python train.py --model="image classifier" --norm_position="pre" --num_experts=32 --expert_mlp_ratio=0.5 --widths=[48, 96, 192] --lr=0.0016 --adamw_lr_other_params=0.002
Rows from block 9 of a small image classifier, named by matrix and row number. Rows with one number within an expert belong to one neuron, the router's apart. Each number is 200 + 30 x the weight over its row's rms, rounded and kept within 0 to 999. All counts start at 0.
Before each expert's rows are labels from the 100 images, of 14848, where the router gives the expert most weight on average: "strongest on" is what is common among them. Only what is clearly more common there than usual is listed. The data: capsule endoscopy frames (Kvasir-Capsule). In brackets: how many of the 100, against the usual share in percent.
# router: router (model.blocks.9.mlp.router.weight, 32x192, trained with AdamW), inputs 0-191
# up: expert up (model.blocks.9.mlp.up, 32x96x192), inputs 0-191
# down: expert down (model.blocks.9.mlp.down, 32x192x96, transposed), outputs 0-191

# expert 4
strongest on: finding: ileocecal valve (40 vs 8.8); finding: reduced mucosal view (39 vs 6.2)
router.4,165,181,191,229,161,247,236,218,164,178,174,164,239,186,176,203,208,124,179,215,207,216,183,213,151,166,235,221,190,165,221,219,179,218,221,180,158,161,225,204,247,166,242,164,204,167,239,207,171,195,190,116,207,215,199,212,234,208,213,222,228,220,182,225,243,176,185,237,166,169,178,165,199,204,215,200,207,226,151,220,241,225,164,188,181,148,213,174,221,188,213,256,158,210,220,198,159,220,239,234,217,204,167,219,242,193,197,173,180,201,244,176,240,213,240,174,190,162,177,246,270,246,212,209,218,217,160,216,197,221,164,181,190,224,180,198,215,234,180,153,228,237,173,172,146,183,218,238,175,241,234,173,148,217,142,210,229,225,276,207,190,184,183,189,189,159,196,231,167,235,189,204,202,228,209,204,197,151,170,201,237,166,193,211,208,277,231,205,263,249,196,244
up.2,206,204,228,193,200,183,208,206,201,168,202,249,194,203,232,212,252,203,141,171,232,197,227,231,163,208,209,188,283,180,201,180,191,183,218,179,165,197,206,175,199,214,143,150,157,173,194,206,222,259,183,179,257,229,218,202,187,159,135,199,236,203,179,204,204,187,222,268,263,171,236,220,163,191,166,173,155,199,197,186,222,212,231,162,165,209,239,164,214,198,169,200,197,194,186,256,252,212,214,194,180,169,238,184,271,242,240,271,211,225,203,197,156,177,225,202,182,202,224,224,246,189,181,222,175,218,196,142,212,154,254,191,197,225,155,211,245,192,175,194,196,151,205,226,192,242,143,193,214,176,166,212,199,200,138,216,208,206,182,218,167,203,160,187,171,215,248,204,224,165,188,259,175,208,132,187,208,185,146,225,122,198,212,220,225,175,237,183,187,208,225,177
down.2,221,238,230,171,200,208,238,207,203,170,143,203,158,198,205,203,199,194,176,243,229,139,173,211,234,176,163,102,215,283,233,187,253,193,217,228,205,179,217,211,181,212,166,221,164,212,189,252,148,202,260,170,175,164,228,255,181,232,231,229,204,243,200,174,201,171,229,177,246,192,239,169,179,222,189,207,212,221,237,204,170,233,209,174,206,228,243,233,151,235,218,188,215,212,212,198,193,194,233,155,159,202,259,231,240,224,175,198,211,223,226,182,197,173,183,152,228,190,171,152,183,210,144,174,175,244,210,212,121,229,243,180,217,163,235,156,172,175,150,189,188,178,202,190,223,208,229,228,253,179,185,155,202,252,221,190,188,203,207,220,161,222,165,216,273,195,162,168,137,178,215,169,170,176,196,218,201,207,209,218,184,238,199,202,232,214,202,200,227,191,212,210
up.3,204,176,197,165,214,223,212,195,221,208,218,174,209,134,166,152,218,224,184,226,160,199,209,261,207,193,175,210,249,226,253,205,163,228,188,234,214,156,177,159,165,210,187,219,160,236,200,207,219,174,176,194,214,235,207,160,176,191,202,200,232,181,187,256,196,212,196,261,200,137,270,181,214,218,239,217,216,227,199,171,198,224,184,173,152,152,231,239,148,222,195,214,163,199,192,217,176,160,159,260,192,199,184,186,208,160,224,246,223,148,156,170,185,172,218,210,216,169,227,205,276,164,245,150,221,183,171,192,179,158,154,220,231,202,155,207,197,242,194,187,188,202,193,204,205,213,160,178,210,201,218,159,214,229,213,225,181,161,189,215,173,228,227,233,176,233,253,173,186,247,226,163,194,204,283,216,173,165,176,210,255,226,253,198,233,141,233,230,209,209,259,208
down.3,169,231,215,229,218,176,219,181,173,230,222,169,180,227,197,223,181,166,183,163,239,178,186,162,191,187,172,199,236,232,183,160,123,276,237,270,211,199,207,204,150,255,161,201,178,206,168,152,224,205,209,167,206,176,149,167,207,196,220,236,181,212,188,192,220,189,219,233,185,192,180,180,229,202,173,224,160,249,243,201,176,206,259,181,235,203,228,182,188,220,203,204,231,231,203,167,126,187,179,230,191,211,183,203,164,166,181,223,190,172,205,114,232,170,137,172,210,201,230,207,193,215,224,146,199,220,225,212,224,179,219,242,225,144,223,222,195,143,244,170,169,206,253,168,183,221,182,182,220,226,236,178,157,200,160,214,149,257,194,212,188,178,106,163,211,230,190,197,184,185,244,188,180,194,175,186,227,170,217,189,229,181,193,206,154,202,170,157,241,215,205,156
up.4,200,248,187,192,182,241,187,195,186,190,156,179,158,217,232,200,215,143,156,183,197,241,219,209,182,195,165,234,173,213,190,237,216,209,204,192,213,237,225,247,135,200,214,187,190,210,188,211,225,218,231,194,162,135,230,178,212,184,221,239,219,155,196,218,137,186,203,268,190,151,212,186,233,191,209,188,163,235,236,221,187,196,225,187,189,213,203,236,271,218,159,245,190,245,245,187,225,242,226,209,196,233,159,184,184,221,210,168,167,226,202,203,232,221,243,179,251,179,229,205,158,170,210,205,115,215,176,150,245,262,198,231,177,165,233,187,226,212,224,131,203,176,255,185,187,161,248,205,224,247,208,243,202,188,121,207,234,178,182,175,226,151,204,170,215,170,196,179,226,185,218,198,220,181,174,161,178,215,152,187,159,253,228,162,202,200,162,184,172,192,228,231
down.4,201,214,202,218,212,175,140,258,194,206,172,247,185,263,214,197,187,223,170,151,146,197,155,183,242,186,190,195,260,189,211,218,173,285,227,219,210,204,200,207,251,200,297,237,197,236,197,213,196,187,213,220,190,164,152,129,228,181,205,233,167,203,167,227,197,202,200,211,230,218,197,260,187,225,240,174,196,233,190,234,174,163,198,217,162,233,194,227,187,196,165,167,237,257,185,184,175,214,174,223,206,151,246,207,179,179,227,142,195,179,215,146,216,170,191,188,203,217,188,169,163,223,203,187,180,183,169,249,158,208,160,232,198,262,149,179,190,253,192,203,191,172,153,136,216,179,213,250,172,233,185,157,175,200,272,223,182,189,146,193,183,222,192,215,193,186,216,164,179,171,194,223,168,211,188,204,198,197,205,213,206,198,157,244,169,200,248,244,209,191,195,166
up.5,166,183,197,188,175,245,131,196,223,218,234,162,233,216,144,216,157,171,191,160,255,190,205,269,233,205,202,177,188,143,169,205,186,189,203,177,163,189,246,233,155,254,176,164,244,255,182,195,254,234,209,181,190,256,215,234,248,216,215,223,209,240,190,183,255,150,134,234,174,191,191,198,176,186,243,184,198,205,194,186,208,158,208,190,208,151,209,208,171,221,198,161,208,228,247,198,195,223,204,199,166,201,240,221,245,183,219,170,190,263,199,222,177,203,199,198,196,205,166,213,181,214,218,214,208,177,185,215,169,187,221,196,239,187,191,195,169,176,187,200,212,181,215,235,226,217,171,208,158,233,237,276,166,193,185,211,195,204,157,218,245,175,182,239,124,141,209,165,178,210,208,199,202,166,223,190,180,201,192,263,149,196,128,201,232,283,209,161,221,203,192,241
down.5,219,189,137,184,153,135,188,217,182,216,189,217,232,171,224,207,230,223,172,184,181,188,210,161,248,215,176,245,173,229,202,225,240,193,248,162,155,162,218,178,223,206,162,170,159,160,168,205,243,245,209,269,192,233,140,166,209,239,144,165,189,192,248,175,187,174,185,156,190,180,172,165,204,153,195,158,168,199,166,222,171,170,204,214,261,282,218,244,169,225,191,192,186,217,196,147,178,197,226,156,247,164,147,233,182,218,203,219,188,200,198,220,163,205,181,167,170,218,230,179,150,196,149,194,183,169,269,182,210,219,229,189,166,174,181,228,197,231,257,170,220,192,174,171,172,229,217,200,209,272,176,190,202,199,238,225,209,171,183,190,206,205,218,191,182,192,254,181,172,231,225,163,246,176,201,281,205,184,221,169,191,217,224,213,199,192,217,193,201,169,214,203

# expert 21
strongest on: finding: reduced mucosal view (36 vs 6.2)
router.21,239,180,194,189,258,173,181,225,240,244,218,174,269,223,209,215,208,166,252,231,184,206,229,224,199,159,231,240,184,182,226,206,173,154,208,207,216,176,187,258,229,174,251,169,183,197,143,156,186,221,208,196,220,194,225,243,154,242,217,177,179,198,166,245,208,216,157,227,180,218,172,207,233,143,179,206,187,231,196,201,261,145,196,190,191,207,143,180,207,204,211,161,201,186,190,235,202,231,203,211,129,194,216,163,151,241,201,181,205,179,230,228,199,181,187,229,192,158,202,249,115,200,214,226,183,264,152,207,150,242,227,173,238,180,194,242,215,207,234,213,178,173,241,205,194,233,214,220,168,200,176,188,168,185,148,220,168,174,194,166,231,202,159,199,246,230,242,146,182,179,186,178,206,183,185,202,160,195,211,260,214,150,200,237,165,227,162,155,196,158,208,220
up.5,229,198,174,158,203,212,198,132,229,184,115,187,240,208,200,223,201,208,181,222,198,175,192,229,227,186,171,169,241,184,198,182,187,234,270,234,219,205,250,202,186,183,208,156,233,248,186,170,196,224,248,239,177,197,180,282,176,130,204,194,164,165,226,247,238,207,192,231,209,196,194,207,229,197,209,188,201,199,224,271,205,186,236,179,192,166,245,186,242,194,216,162,182,235,229,229,170,272,199,195,193,192,207,177,178,178,207,227,245,224,282,208,171,232,200,230,181,205,217,156,182,178,224,211,220,196,204,194,119,163,199,174,164,186,253,248,226,157,227,212,165,191,212,201,165,240,189,153,190,164,216,199,215,160,221,177,222,177,193,188,207,235,194,204,229,232,222,193,191,161,222,239,195,206,164,143,211,226,158,262,231,200,186,182,181,138,215,231,187,179,152,170
down.5,160,182,186,203,237,206,267,223,173,198,212,212,219,251,219,175,230,264,273,220,214,247,187,212,206,177,194,173,192,218,163,226,183,195,212,186,227,227,180,169,232,201,205,240,190,165,187,197,217,186,211,165,253,190,233,229,210,171,226,182,249,201,176,242,160,273,151,210,166,219,241,167,125,186,192,172,184,208,171,171,220,182,149,196,181,186,223,183,179,170,185,227,201,197,252,214,177,165,214,256,221,195,233,176,235,208,176,190,242,175,178,173,227,167,217,197,196,242,147,184,172,157,191,193,218,156,192,227,221,170,227,256,164,170,218,142,225,179,196,192,188,172,193,171,183,213,164,168,205,197,194,195,168,190,190,178,268,110,149,195,202,172,132,207,239,262,197,185,248,220,246,192,169,171,173,201,193,220,165,166,196,181,246,194,192,166,195,214,176,255,207,227
up.6,232,214,255,180,210,174,198,215,216,230,199,178,189,194,173,220,212,206,176,139,204,163,183,206,183,195,189,167,179,198,148,172,235,185,235,180,178,233,237,236,182,180,244,223,211,226,190,231,236,256,184,219,230,206,175,212,220,222,216,242,189,183,92,204,217,226,181,194,203,170,200,260,150,191,180,234,180,246,191,164,182,198,229,205,176,128,233,144,215,192,158,190,207,182,205,226,184,287,162,199,168,173,223,221,203,203,201,218,256,240,200,186,196,228,242,232,186,193,201,225,138,184,191,184,223,184,177,145,190,202,194,179,194,184,225,219,179,186,189,214,212,247,183,201,199,139,187,213,241,225,225,208,222,219,193,154,205,195,228,208,226,150,198,149,187,169,202,242,200,91,233,123,194,261,183,209,157,193,192,193,137,177,204,197,172,239,215,197,206,241,212,225
down.6,174,166,256,210,156,248,204,187,167,130,189,188,210,179,189,237,248,228,156,166,182,257,174,155,235,203,197,205,176,220,237,200,174,221,181,214,190,234,187,178,149,149,172,185,163,193,181,237,204,183,197,164,186,214,185,231,205,209,180,164,187,169,192,233,179,233,177,215,175,151,262,129,149,219,176,190,204,225,214,189,178,199,191,276,225,158,188,192,218,217,216,267,240,219,209,262,181,188,195,152,249,174,169,210,192,197,216,204,188,209,238,205,206,198,166,190,229,201,192,235,224,215,214,173,223,218,153,220,206,216,210,267,181,155,250,208,213,187,172,186,162,204,177,195,214,206,151,177,230,199,212,209,200,217,246,191,261,172,250,152,203,165,215,173,227,292,169,200,140,203,245,184,163,162,185,231,220,188,218,218,226,173,215,226,177,182,232,194,162,246,161,199
up.7,204,263,220,219,227,163,271,244,235,178,265,180,185,213,209,215,250,197,158,196,172,215,199,201,242,139,177,203,165,208,231,244,242,168,191,173,194,199,212,186,196,188,196,191,202,186,208,167,224,198,239,256,171,194,214,218,228,177,222,224,198,234,237,201,167,190,202,206,257,183,247,193,148,179,195,190,154,156,228,188,231,173,195,229,197,194,217,177,214,183,158,135,187,191,221,235,221,218,172,241,166,191,176,182,181,173,180,229,169,158,233,214,176,182,271,222,226,240,208,184,146,191,154,179,174,253,189,232,265,233,220,182,267,174,166,169,211,187,196,231,211,149,219,157,257,206,222,259,170,209,223,236,200,181,206,205,157,240,219,202,149,203,223,244,186,182,164,172,237,192,232,165,197,184,176,206,244,215,205,274,147,209,150,169,184,211,205,214,181,213,197,212
down.7,137,219,162,168,200,221,232,268,236,163,244,246,185,196,207,209,162,195,166,217,190,189,192,186,224,221,148,176,165,184,189,169,233,212,214,183,163,181,223,209,170,213,217,215,198,213,219,203,185,226,200,180,235,203,224,207,169,151,210,216,136,176,148,122,206,180,226,155,219,183,196,174,223,248,213,205,261,202,187,221,166,192,176,185,204,247,315,159,219,223,206,184,178,202,103,191,262,185,192,215,178,220,196,249,234,203,261,247,221,263,215,235,173,172,210,267,157,183,222,179,226,245,220,190,192,180,228,203,207,185,216,228,179,219,158,237,188,205,184,230,223,182,207,188,196,190,185,152,209,194,232,185,232,218,183,191,202,184,229,248,174,162,158,185,194,153,209,219,198,224,205,238,189,176,166,234,182,193,216,166,180,221,213,208,229,214,202,218,145,245,162,218
up.8,183,184,239,192,210,153,202,167,206,232,229,194,207,196,228,222,215,162,204,201,218,235,223,220,224,174,233,205,175,189,203,236,183,176,121,225,211,228,175,123,194,178,201,216,183,186,149,238,234,144,192,190,168,176,162,170,205,175,183,211,179,182,183,228,219,168,251,196,230,123,155,171,198,194,200,194,155,220,185,239,173,222,164,241,192,153,220,156,203,220,200,170,164,157,199,173,174,201,223,258,223,205,155,207,259,178,186,255,172,131,217,202,178,214,176,160,231,162,234,206,212,238,204,196,151,224,231,205,182,184,163,200,229,183,213,222,237,205,238,155,208,167,218,232,257,246,241,225,221,171,188,145,146,216,214,225,171,182,122,195,233,161,185,185,159,185,203,225,235,200,152,137,197,216,210,214,186,222,183,184,231,169,191,261,158,214,215,185,159,173,196,202
down.8,201,230,205,189,175,187,185,171,203,226,220,228,170,203,228,166,227,131,200,194,188,150,232,212,281,220,219,193,188,233,170,197,175,190,239,216,248,129,245,217,242,147,207,133,195,288,177,169,159,197,149,202,218,180,212,190,204,222,217,177,165,180,189,203,175,171,190,190,143,166,193,189,187,261,185,248,178,227,190,196,221,186,217,212,168,187,232,201,225,176,185,103,205,225,227,181,195,201,231,159,204,217,195,173,206,187,185,187,175,184,179,200,183,219,221,177,228,268,193,209,171,224,154,211,248,245,167,220,205,180,151,193,221,250,193,181,143,177,165,240,225,203,188,197,186,211,183,190,221,196,177,183,205,180,252,228,213,177,233,209,226,226,168,203,180,194,196,165,204,191,153,202,188,285,185,199,171,137,189,251,235,204,248,215,259,165,221,210,238,206,223,167

# expert 26
strongest on: finding: reduced mucosal view (46 vs 6.2)
router.26,173,210,192,210,216,180,190,134,140,177,187,214,269,186,202,218,159,211,244,207,169,173,186,199,210,180,219,238,207,255,243,212,176,176,215,127,227,159,231,214,176,207,223,177,170,192,160,235,178,227,187,127,232,216,138,214,214,214,179,150,168,258,138,227,205,179,218,220,209,183,238,213,219,229,189,192,202,234,174,238,167,205,188,215,196,200,255,180,185,219,189,210,218,212,151,261,210,186,173,179,164,141,219,175,237,195,182,216,224,159,197,191,178,218,258,230,201,215,259,211,205,176,152,228,178,160,140,219,249,251,244,184,217,163,201,177,188,215,171,172,197,173,128,218,179,219,201,198,213,244,179,190,187,195,180,234,208,214,211,204,231,257,212,191,192,174,191,186,131,179,222,217,165,205,215,204,156,180,168,186,232,190,198,201,220,179,191,125,168,166,258,180
up.6,231,191,179,166,184,197,156,186,232,182,232,178,199,209,179,203,197,226,224,174,216,249,228,203,196,183,177,157,213,214,209,187,274,195,244,191,163,183,239,163,210,251,205,170,132,191,254,246,174,165,229,196,193,214,160,208,215,200,231,164,175,205,221,205,186,184,170,196,219,191,179,214,169,154,136,159,182,252,175,210,158,194,231,192,186,173,201,182,206,158,203,192,192,171,152,220,209,240,162,166,164,191,189,165,214,263,162,241,205,244,198,216,235,192,206,151,166,248,228,222,268,191,211,203,247,208,228,292,187,202,244,274,198,198,191,196,165,201,196,264,170,212,196,187,182,201,136,219,182,201,202,237,216,191,185,268,208,194,196,187,209,231,282,224,177,177,175,218,194,204,202,242,175,197,211,184,248,190,233,181,196,202,169,195,260,170,158,249,198,258,188,202
down.6,254,254,218,169,249,219,193,194,212,212,187,181,171,211,191,161,198,276,195,200,136,258,210,218,226,219,232,173,164,230,206,201,192,235,198,168,203,171,158,164,162,162,233,182,218,233,187,185,155,171,169,171,217,212,182,177,134,227,212,131,198,188,200,217,244,193,208,200,170,220,140,235,191,233,207,196,203,157,246,223,222,187,248,239,172,254,193,213,234,177,200,243,232,199,202,242,202,203,266,146,216,200,216,220,197,250,207,197,238,215,227,182,178,209,199,179,231,179,216,258,200,194,227,175,174,217,184,202,256,210,245,204,217,196,226,200,203,233,158,224,170,217,233,236,201,176,214,194,181,164,169,211,211,227,215,218,194,217,234,227,256,203,190,181,168,231,276,184,239,177,219,179,192,162,281,228,191,216,204,225,224,194,145,233,250,204,161,186,137,223,166,155
up.7,234,237,196,265,249,220,176,199,156,210,149,195,188,198,252,157,197,234,187,180,173,213,182,198,143,201,200,247,189,276,180,229,200,222,190,168,245,209,142,216,142,156,184,208,131,242,227,181,204,192,197,174,229,207,249,177,208,168,264,198,218,195,194,195,228,207,125,251,153,204,158,203,205,162,183,214,217,180,146,176,192,236,221,193,200,258,206,168,192,220,168,207,161,235,209,203,237,175,229,241,150,196,158,209,229,196,226,212,216,232,212,247,174,190,192,189,193,172,193,138,194,189,209,191,182,192,171,171,146,158,219,211,204,202,176,197,163,183,226,224,183,221,243,207,205,207,241,171,205,168,204,207,231,174,179,195,172,225,192,162,248,202,205,217,195,210,180,187,186,218,215,156,184,263,154,208,226,164,180,194,191,144,194,154,212,226,148,158,237,259,254,242
down.7,247,212,233,225,167,216,198,241,252,177,236,201,189,175,164,237,217,188,214,263,220,162,171,202,193,213,246,171,183,230,228,170,186,177,177,188,180,198,195,156,239,192,150,183,183,154,236,207,201,220,181,246,193,181,164,144,170,191,178,207,184,175,154,234,155,258,238,196,213,176,213,202,227,243,211,186,214,167,200,207,163,185,230,199,159,217,186,208,199,194,210,216,223,168,273,195,168,268,184,181,208,193,201,167,193,215,201,179,201,197,213,237,268,202,195,224,249,205,197,244,183,239,200,219,173,193,166,200,137,208,229,118,208,157,188,284,191,281,174,196,143,218,183,163,248,207,229,265,211,137,205,234,179,224,206,204,188,233,231,204,185,216,195,168,176,174,230,203,232,238,218,197,168,203,195,213,194,233,218,229,206,181,230,179,148,176,220,235,166,221,225,261
up.8,220,172,214,195,158,214,229,197,206,176,273,183,136,205,238,176,205,154,227,217,228,212,222,201,217,207,220,172,216,208,185,205,263,241,179,203,171,182,199,213,186,233,211,124,202,180,212,166,178,157,200,255,223,217,218,226,227,226,202,223,171,257,203,187,178,186,257,192,205,219,202,172,184,215,195,245,229,188,189,168,175,195,243,210,155,167,219,203,165,206,251,169,222,210,168,211,232,169,218,246,191,185,201,191,222,149,241,237,177,220,190,207,167,190,212,175,140,163,165,193,145,225,223,180,219,224,220,183,288,189,192,188,199,219,148,203,214,191,242,209,162,210,155,202,203,209,232,196,220,171,166,158,178,194,151,238,184,164,213,240,150,211,163,173,223,172,182,166,219,181,201,239,199,178,155,235,233,121,233,107,196,198,172,135,144,208,165,207,186,195,198,166
down.8,166,224,193,171,247,159,196,149,179,204,215,249,257,182,172,227,148,195,233,153,176,165,200,181,220,225,206,169,188,218,215,211,185,188,179,230,203,194,202,200,180,244,171,204,239,174,189,122,238,172,220,192,193,213,210,176,147,157,193,218,186,184,205,217,180,209,200,221,213,192,227,195,207,203,229,206,173,167,202,195,196,222,194,189,203,204,226,196,155,242,216,183,203,225,159,194,246,174,207,120,211,218,145,224,154,178,173,232,186,207,208,200,182,233,222,195,199,143,232,182,188,171,219,206,289,216,196,249,136,200,211,230,132,208,212,259,160,187,272,193,200,215,199,187,180,235,140,149,202,153,194,194,203,216,202,230,250,225,214,168,179,219,222,252,187,238,217,218,198,226,227,224,208,167,210,238,185,184,115,218,219,158,208,148,172,278,201,154,239,232,227,188
up.9,208,202,161,212,210,212,161,203,210,237,175,175,193,233,177,199,156,243,250,199,177,172,211,206,240,197,197,236,248,145,187,225,221,256,234,120,171,179,183,204,209,239,178,175,190,189,179,174,203,182,173,222,193,227,206,197,190,185,237,224,166,223,221,183,177,159,165,208,266,191,199,180,224,205,256,249,187,224,208,211,179,204,196,226,173,266,149,229,225,213,241,229,204,245,188,185,266,164,169,240,183,219,156,258,205,167,200,231,218,217,184,199,225,228,232,240,205,146,209,202,230,154,176,216,160,216,230,209,170,263,157,204,211,220,232,260,187,203,179,227,194,207,156,232,195,207,255,215,248,166,182,187,190,229,215,185,183,227,218,191,187,218,192,228,254,143,214,226,194,182,185,203,219,153,238,154,115,201,187,218,199,272,158,223,209,224,188,216,146,212,185,160
down.9,173,234,178,207,204,167,186,215,205,176,154,246,233,207,231,227,183,196,160,201,188,177,220,213,213,188,195,160,188,258,185,197,225,208,202,166,223,207,211,223,252,162,242,199,191,209,187,168,232,170,202,231,272,218,161,212,181,119,197,221,278,176,149,180,231,170,193,207,189,173,210,158,179,229,158,225,193,239,234,216,162,185,248,219,215,159,239,194,153,181,221,181,179,213,193,179,191,244,212,180,171,131,198,155,165,217,199,186,240,251,128,193,221,219,222,215,187,196,221,229,224,177,201,192,143,146,208,224,204,212,188,233,193,233,160,254,188,212,181,174,261,200,174,223,231,130,179,237,150,265,209,204,193,195,199,245,153,175,174,190,202,189,220,205,183,206,214,133,227,156,229,229,241,225,187,258,179,189,188,228,224,185,207,226,187,145,225,159,205,183,177,202

# expert 19
strongest on: finding: ileocecal valve (72 vs 8.8)
router.19,218,198,230,258,221,207,215,231,203,236,146,181,205,181,219,155,195,149,177,218,246,228,218,208,197,178,214,159,184,236,191,240,170,212,243,213,237,210,216,182,209,141,233,220,183,255,239,185,150,221,225,198,218,199,202,230,203,163,212,214,196,177,212,230,203,196,189,214,179,209,175,235,141,191,176,213,184,207,198,183,190,156,177,167,202,164,184,149,255,209,195,213,169,172,220,168,196,264,211,231,189,221,217,211,258,174,236,200,224,131,167,162,193,174,180,176,156,194,193,189,186,231,260,202,143,176,205,167,174,173,143,175,158,187,158,235,216,142,247,180,223,179,192,164,220,225,207,241,153,181,231,214,207,246,257,191,152,198,231,154,198,162,215,198,184,244,227,236,198,139,174,118,213,199,214,236,228,203,201,180,247,144,184,185,166,221,222,148,238,198,204,227
up.2,227,207,211,240,186,185,208,204,218,158,204,171,191,197,247,179,161,169,175,176,207,157,193,249,206,241,218,186,167,187,208,249,191,230,159,172,200,187,190,152,175,188,210,211,184,204,156,232,188,181,186,183,201,228,126,147,224,189,236,201,256,222,221,214,226,247,223,170,175,175,199,223,203,252,191,239,221,161,217,244,237,216,167,241,160,174,216,206,195,183,190,175,265,175,188,210,124,217,189,241,235,208,177,174,196,211,269,239,263,186,178,186,197,152,200,189,190,219,263,188,201,231,212,191,169,221,150,248,176,152,133,205,192,227,187,212,266,170,187,208,197,215,253,229,211,173,210,202,202,191,200,248,264,198,215,172,233,261,165,239,207,244,228,206,210,195,191,194,207,208,190,134,212,180,235,249,220,220,256,189,174,200,243,174,196,136,209,172,193,179,230,173
down.2,200,189,210,203,179,217,210,177,180,195,225,222,164,233,158,230,230,265,158,212,198,201,198,202,192,239,193,215,199,197,213,151,193,221,191,193,234,222,226,198,235,216,203,192,184,129,170,202,242,221,173,128,214,165,134,250,82,183,207,198,203,200,169,220,239,176,182,197,219,224,220,224,233,193,191,215,215,196,226,241,191,259,163,192,217,197,142,221,219,182,228,209,230,186,190,217,194,148,216,183,248,175,202,175,174,248,180,126,224,182,174,180,222,210,180,212,213,247,162,248,178,190,207,220,252,167,189,213,249,165,184,234,207,248,213,193,157,172,167,209,166,247,177,199,203,194,168,190,200,248,191,157,185,136,204,209,185,200,156,235,205,166,209,148,199,178,222,191,183,198,180,292,185,213,253,203,218,158,173,216,201,171,177,236,153,193,257,159,172,213,178,198
up.3,197,248,213,220,224,181,213,191,209,187,258,238,227,185,231,250,144,195,144,258,187,193,167,163,203,239,235,208,168,220,177,183,194,198,131,224,263,221,195,238,200,196,152,197,152,163,240,227,216,207,182,184,220,197,217,190,231,169,163,185,192,175,239,128,233,254,208,218,170,221,245,269,147,235,177,170,222,207,194,198,151,160,177,180,218,166,138,179,218,196,199,244,239,199,143,222,248,209,207,187,190,194,225,193,179,179,228,207,194,167,203,223,160,186,178,173,209,237,211,220,205,178,184,202,176,197,179,208,211,234,211,220,217,234,154,213,191,201,151,260,203,218,176,146,242,154,206,198,213,235,223,230,189,192,172,138,173,199,229,147,189,225,163,189,127,169,237,256,225,231,162,199,238,200,188,214,177,219,172,222,171,171,218,197,187,150,173,203,191,165,204,230
down.3,169,189,224,229,213,164,191,239,198,207,210,236,166,179,190,205,182,182,216,260,139,174,202,189,223,148,166,234,151,202,227,211,157,183,274,260,256,151,218,224,218,114,233,191,203,231,162,181,201,177,192,182,217,182,181,183,160,220,234,151,183,177,228,173,248,167,239,180,252,219,193,235,183,139,212,158,217,198,201,236,154,165,167,184,188,220,213,183,142,222,236,158,221,168,269,193,213,166,177,163,168,210,218,176,213,198,168,194,230,200,227,227,156,149,111,175,198,189,173,145,180,243,187,199,186,196,241,205,197,174,149,153,189,198,241,208,133,246,172,188,188,166,192,194,169,205,201,191,186,228,177,167,243,237,153,199,194,208,209,247,201,210,234,193,180,193,230,182,176,207,150,223,190,218,180,166,207,201,234,188,216,195,190,220,209,227,208,217,220,213,179,217
up.4,195,212,191,227,192,173,210,187,172,191,198,176,201,185,198,232,192,251,177,163,186,185,213,176,217,191,188,197,232,211,214,219,218,204,180,137,222,235,192,215,185,218,213,158,178,206,211,139,173,228,190,242,201,217,208,210,165,156,168,191,140,185,172,204,208,214,221,180,221,258,223,289,153,194,221,199,263,187,267,204,214,224,209,256,177,247,230,230,206,111,235,227,233,199,167,179,227,216,162,229,197,177,203,191,175,279,178,228,179,151,206,212,134,200,176,207,198,237,241,186,118,277,215,165,204,176,219,178,250,238,195,216,161,239,144,203,196,211,221,202,160,171,172,181,205,164,243,199,256,185,212,176,243,155,224,202,182,198,181,201,189,214,185,227,213,214,246,183,202,259,154,188,231,168,193,245,196,167,214,228,158,192,204,188,206,185,174,236,186,210,169,179
down.4,130,220,172,190,187,208,200,174,240,164,181,187,195,218,192,224,189,197,187,233,196,195,160,235,179,235,239,253,240,160,209,202,203,198,150,158,230,224,169,206,248,204,187,204,179,187,191,212,187,182,188,174,229,203,132,231,166,187,143,235,252,204,243,231,218,162,201,150,210,250,204,180,182,205,175,225,200,250,253,204,205,201,247,175,170,213,233,148,193,173,257,208,177,214,236,219,221,242,239,178,213,244,193,173,216,211,155,196,210,159,228,166,230,287,188,191,164,257,190,171,207,231,195,181,226,191,224,180,186,220,196,192,250,211,181,244,242,187,183,185,218,228,200,213,188,180,200,191,223,207,205,229,228,211,144,243,193,152,184,255,252,186,194,171,209,207,160,164,220,180,188,157,135,234,216,253,223,269,215,127,206,194,200,216,255,189,198,179,224,197,215,258
up.5,195,184,211,234,205,252,179,248,208,167,249,187,176,186,202,170,172,147,147,214,180,215,243,188,223,225,206,237,175,183,199,209,183,303,199,233,167,212,197,225,227,233,207,194,212,207,207,196,193,157,237,192,247,209,133,125,166,200,224,157,196,199,276,192,157,216,196,177,224,189,200,233,171,199,202,200,210,187,165,234,206,210,232,222,222,173,219,162,195,139,205,235,207,215,212,222,218,187,145,235,220,175,226,180,148,169,196,216,163,239,206,188,269,162,221,192,233,226,183,269,181,171,227,228,237,244,219,205,243,199,206,195,182,191,234,192,238,187,191,189,223,168,224,161,224,182,176,222,251,252,235,177,123,230,225,232,161,187,171,221,169,164,219,266,178,185,193,216,215,165,217,205,235,202,221,198,203,164,219,227,237,212,231,263,182,227,184,197,152,180,186,209
down.5,205,224,180,226,175,234,136,183,223,156,177,267,234,191,156,234,141,198,178,186,247,246,155,206,242,193,198,197,170,197,226,214,198,210,172,223,195,186,145,208,194,222,137,197,209,196,211,224,184,163,243,216,227,169,199,214,192,170,150,134,201,178,201,243,211,157,215,242,246,235,198,230,186,198,164,240,193,228,203,185,161,163,178,241,169,215,207,203,162,207,180,238,188,171,207,216,207,186,223,233,217,189,218,215,262,151,204,189,146,185,170,218,249,134,210,164,167,178,172,147,207,190,239,180,183,208,184,190,175,211,242,236,248,159,195,206,124,177,196,235,206,209,144,231,217,159,176,161,155,207,203,196,248,167,217,164,231,170,181,239,200,193,186,198,197,199,182,172,169,229,218,181,188,217,161,199,179,252,186,146,262,197,145,216,216,170,255,191,191,194,173,164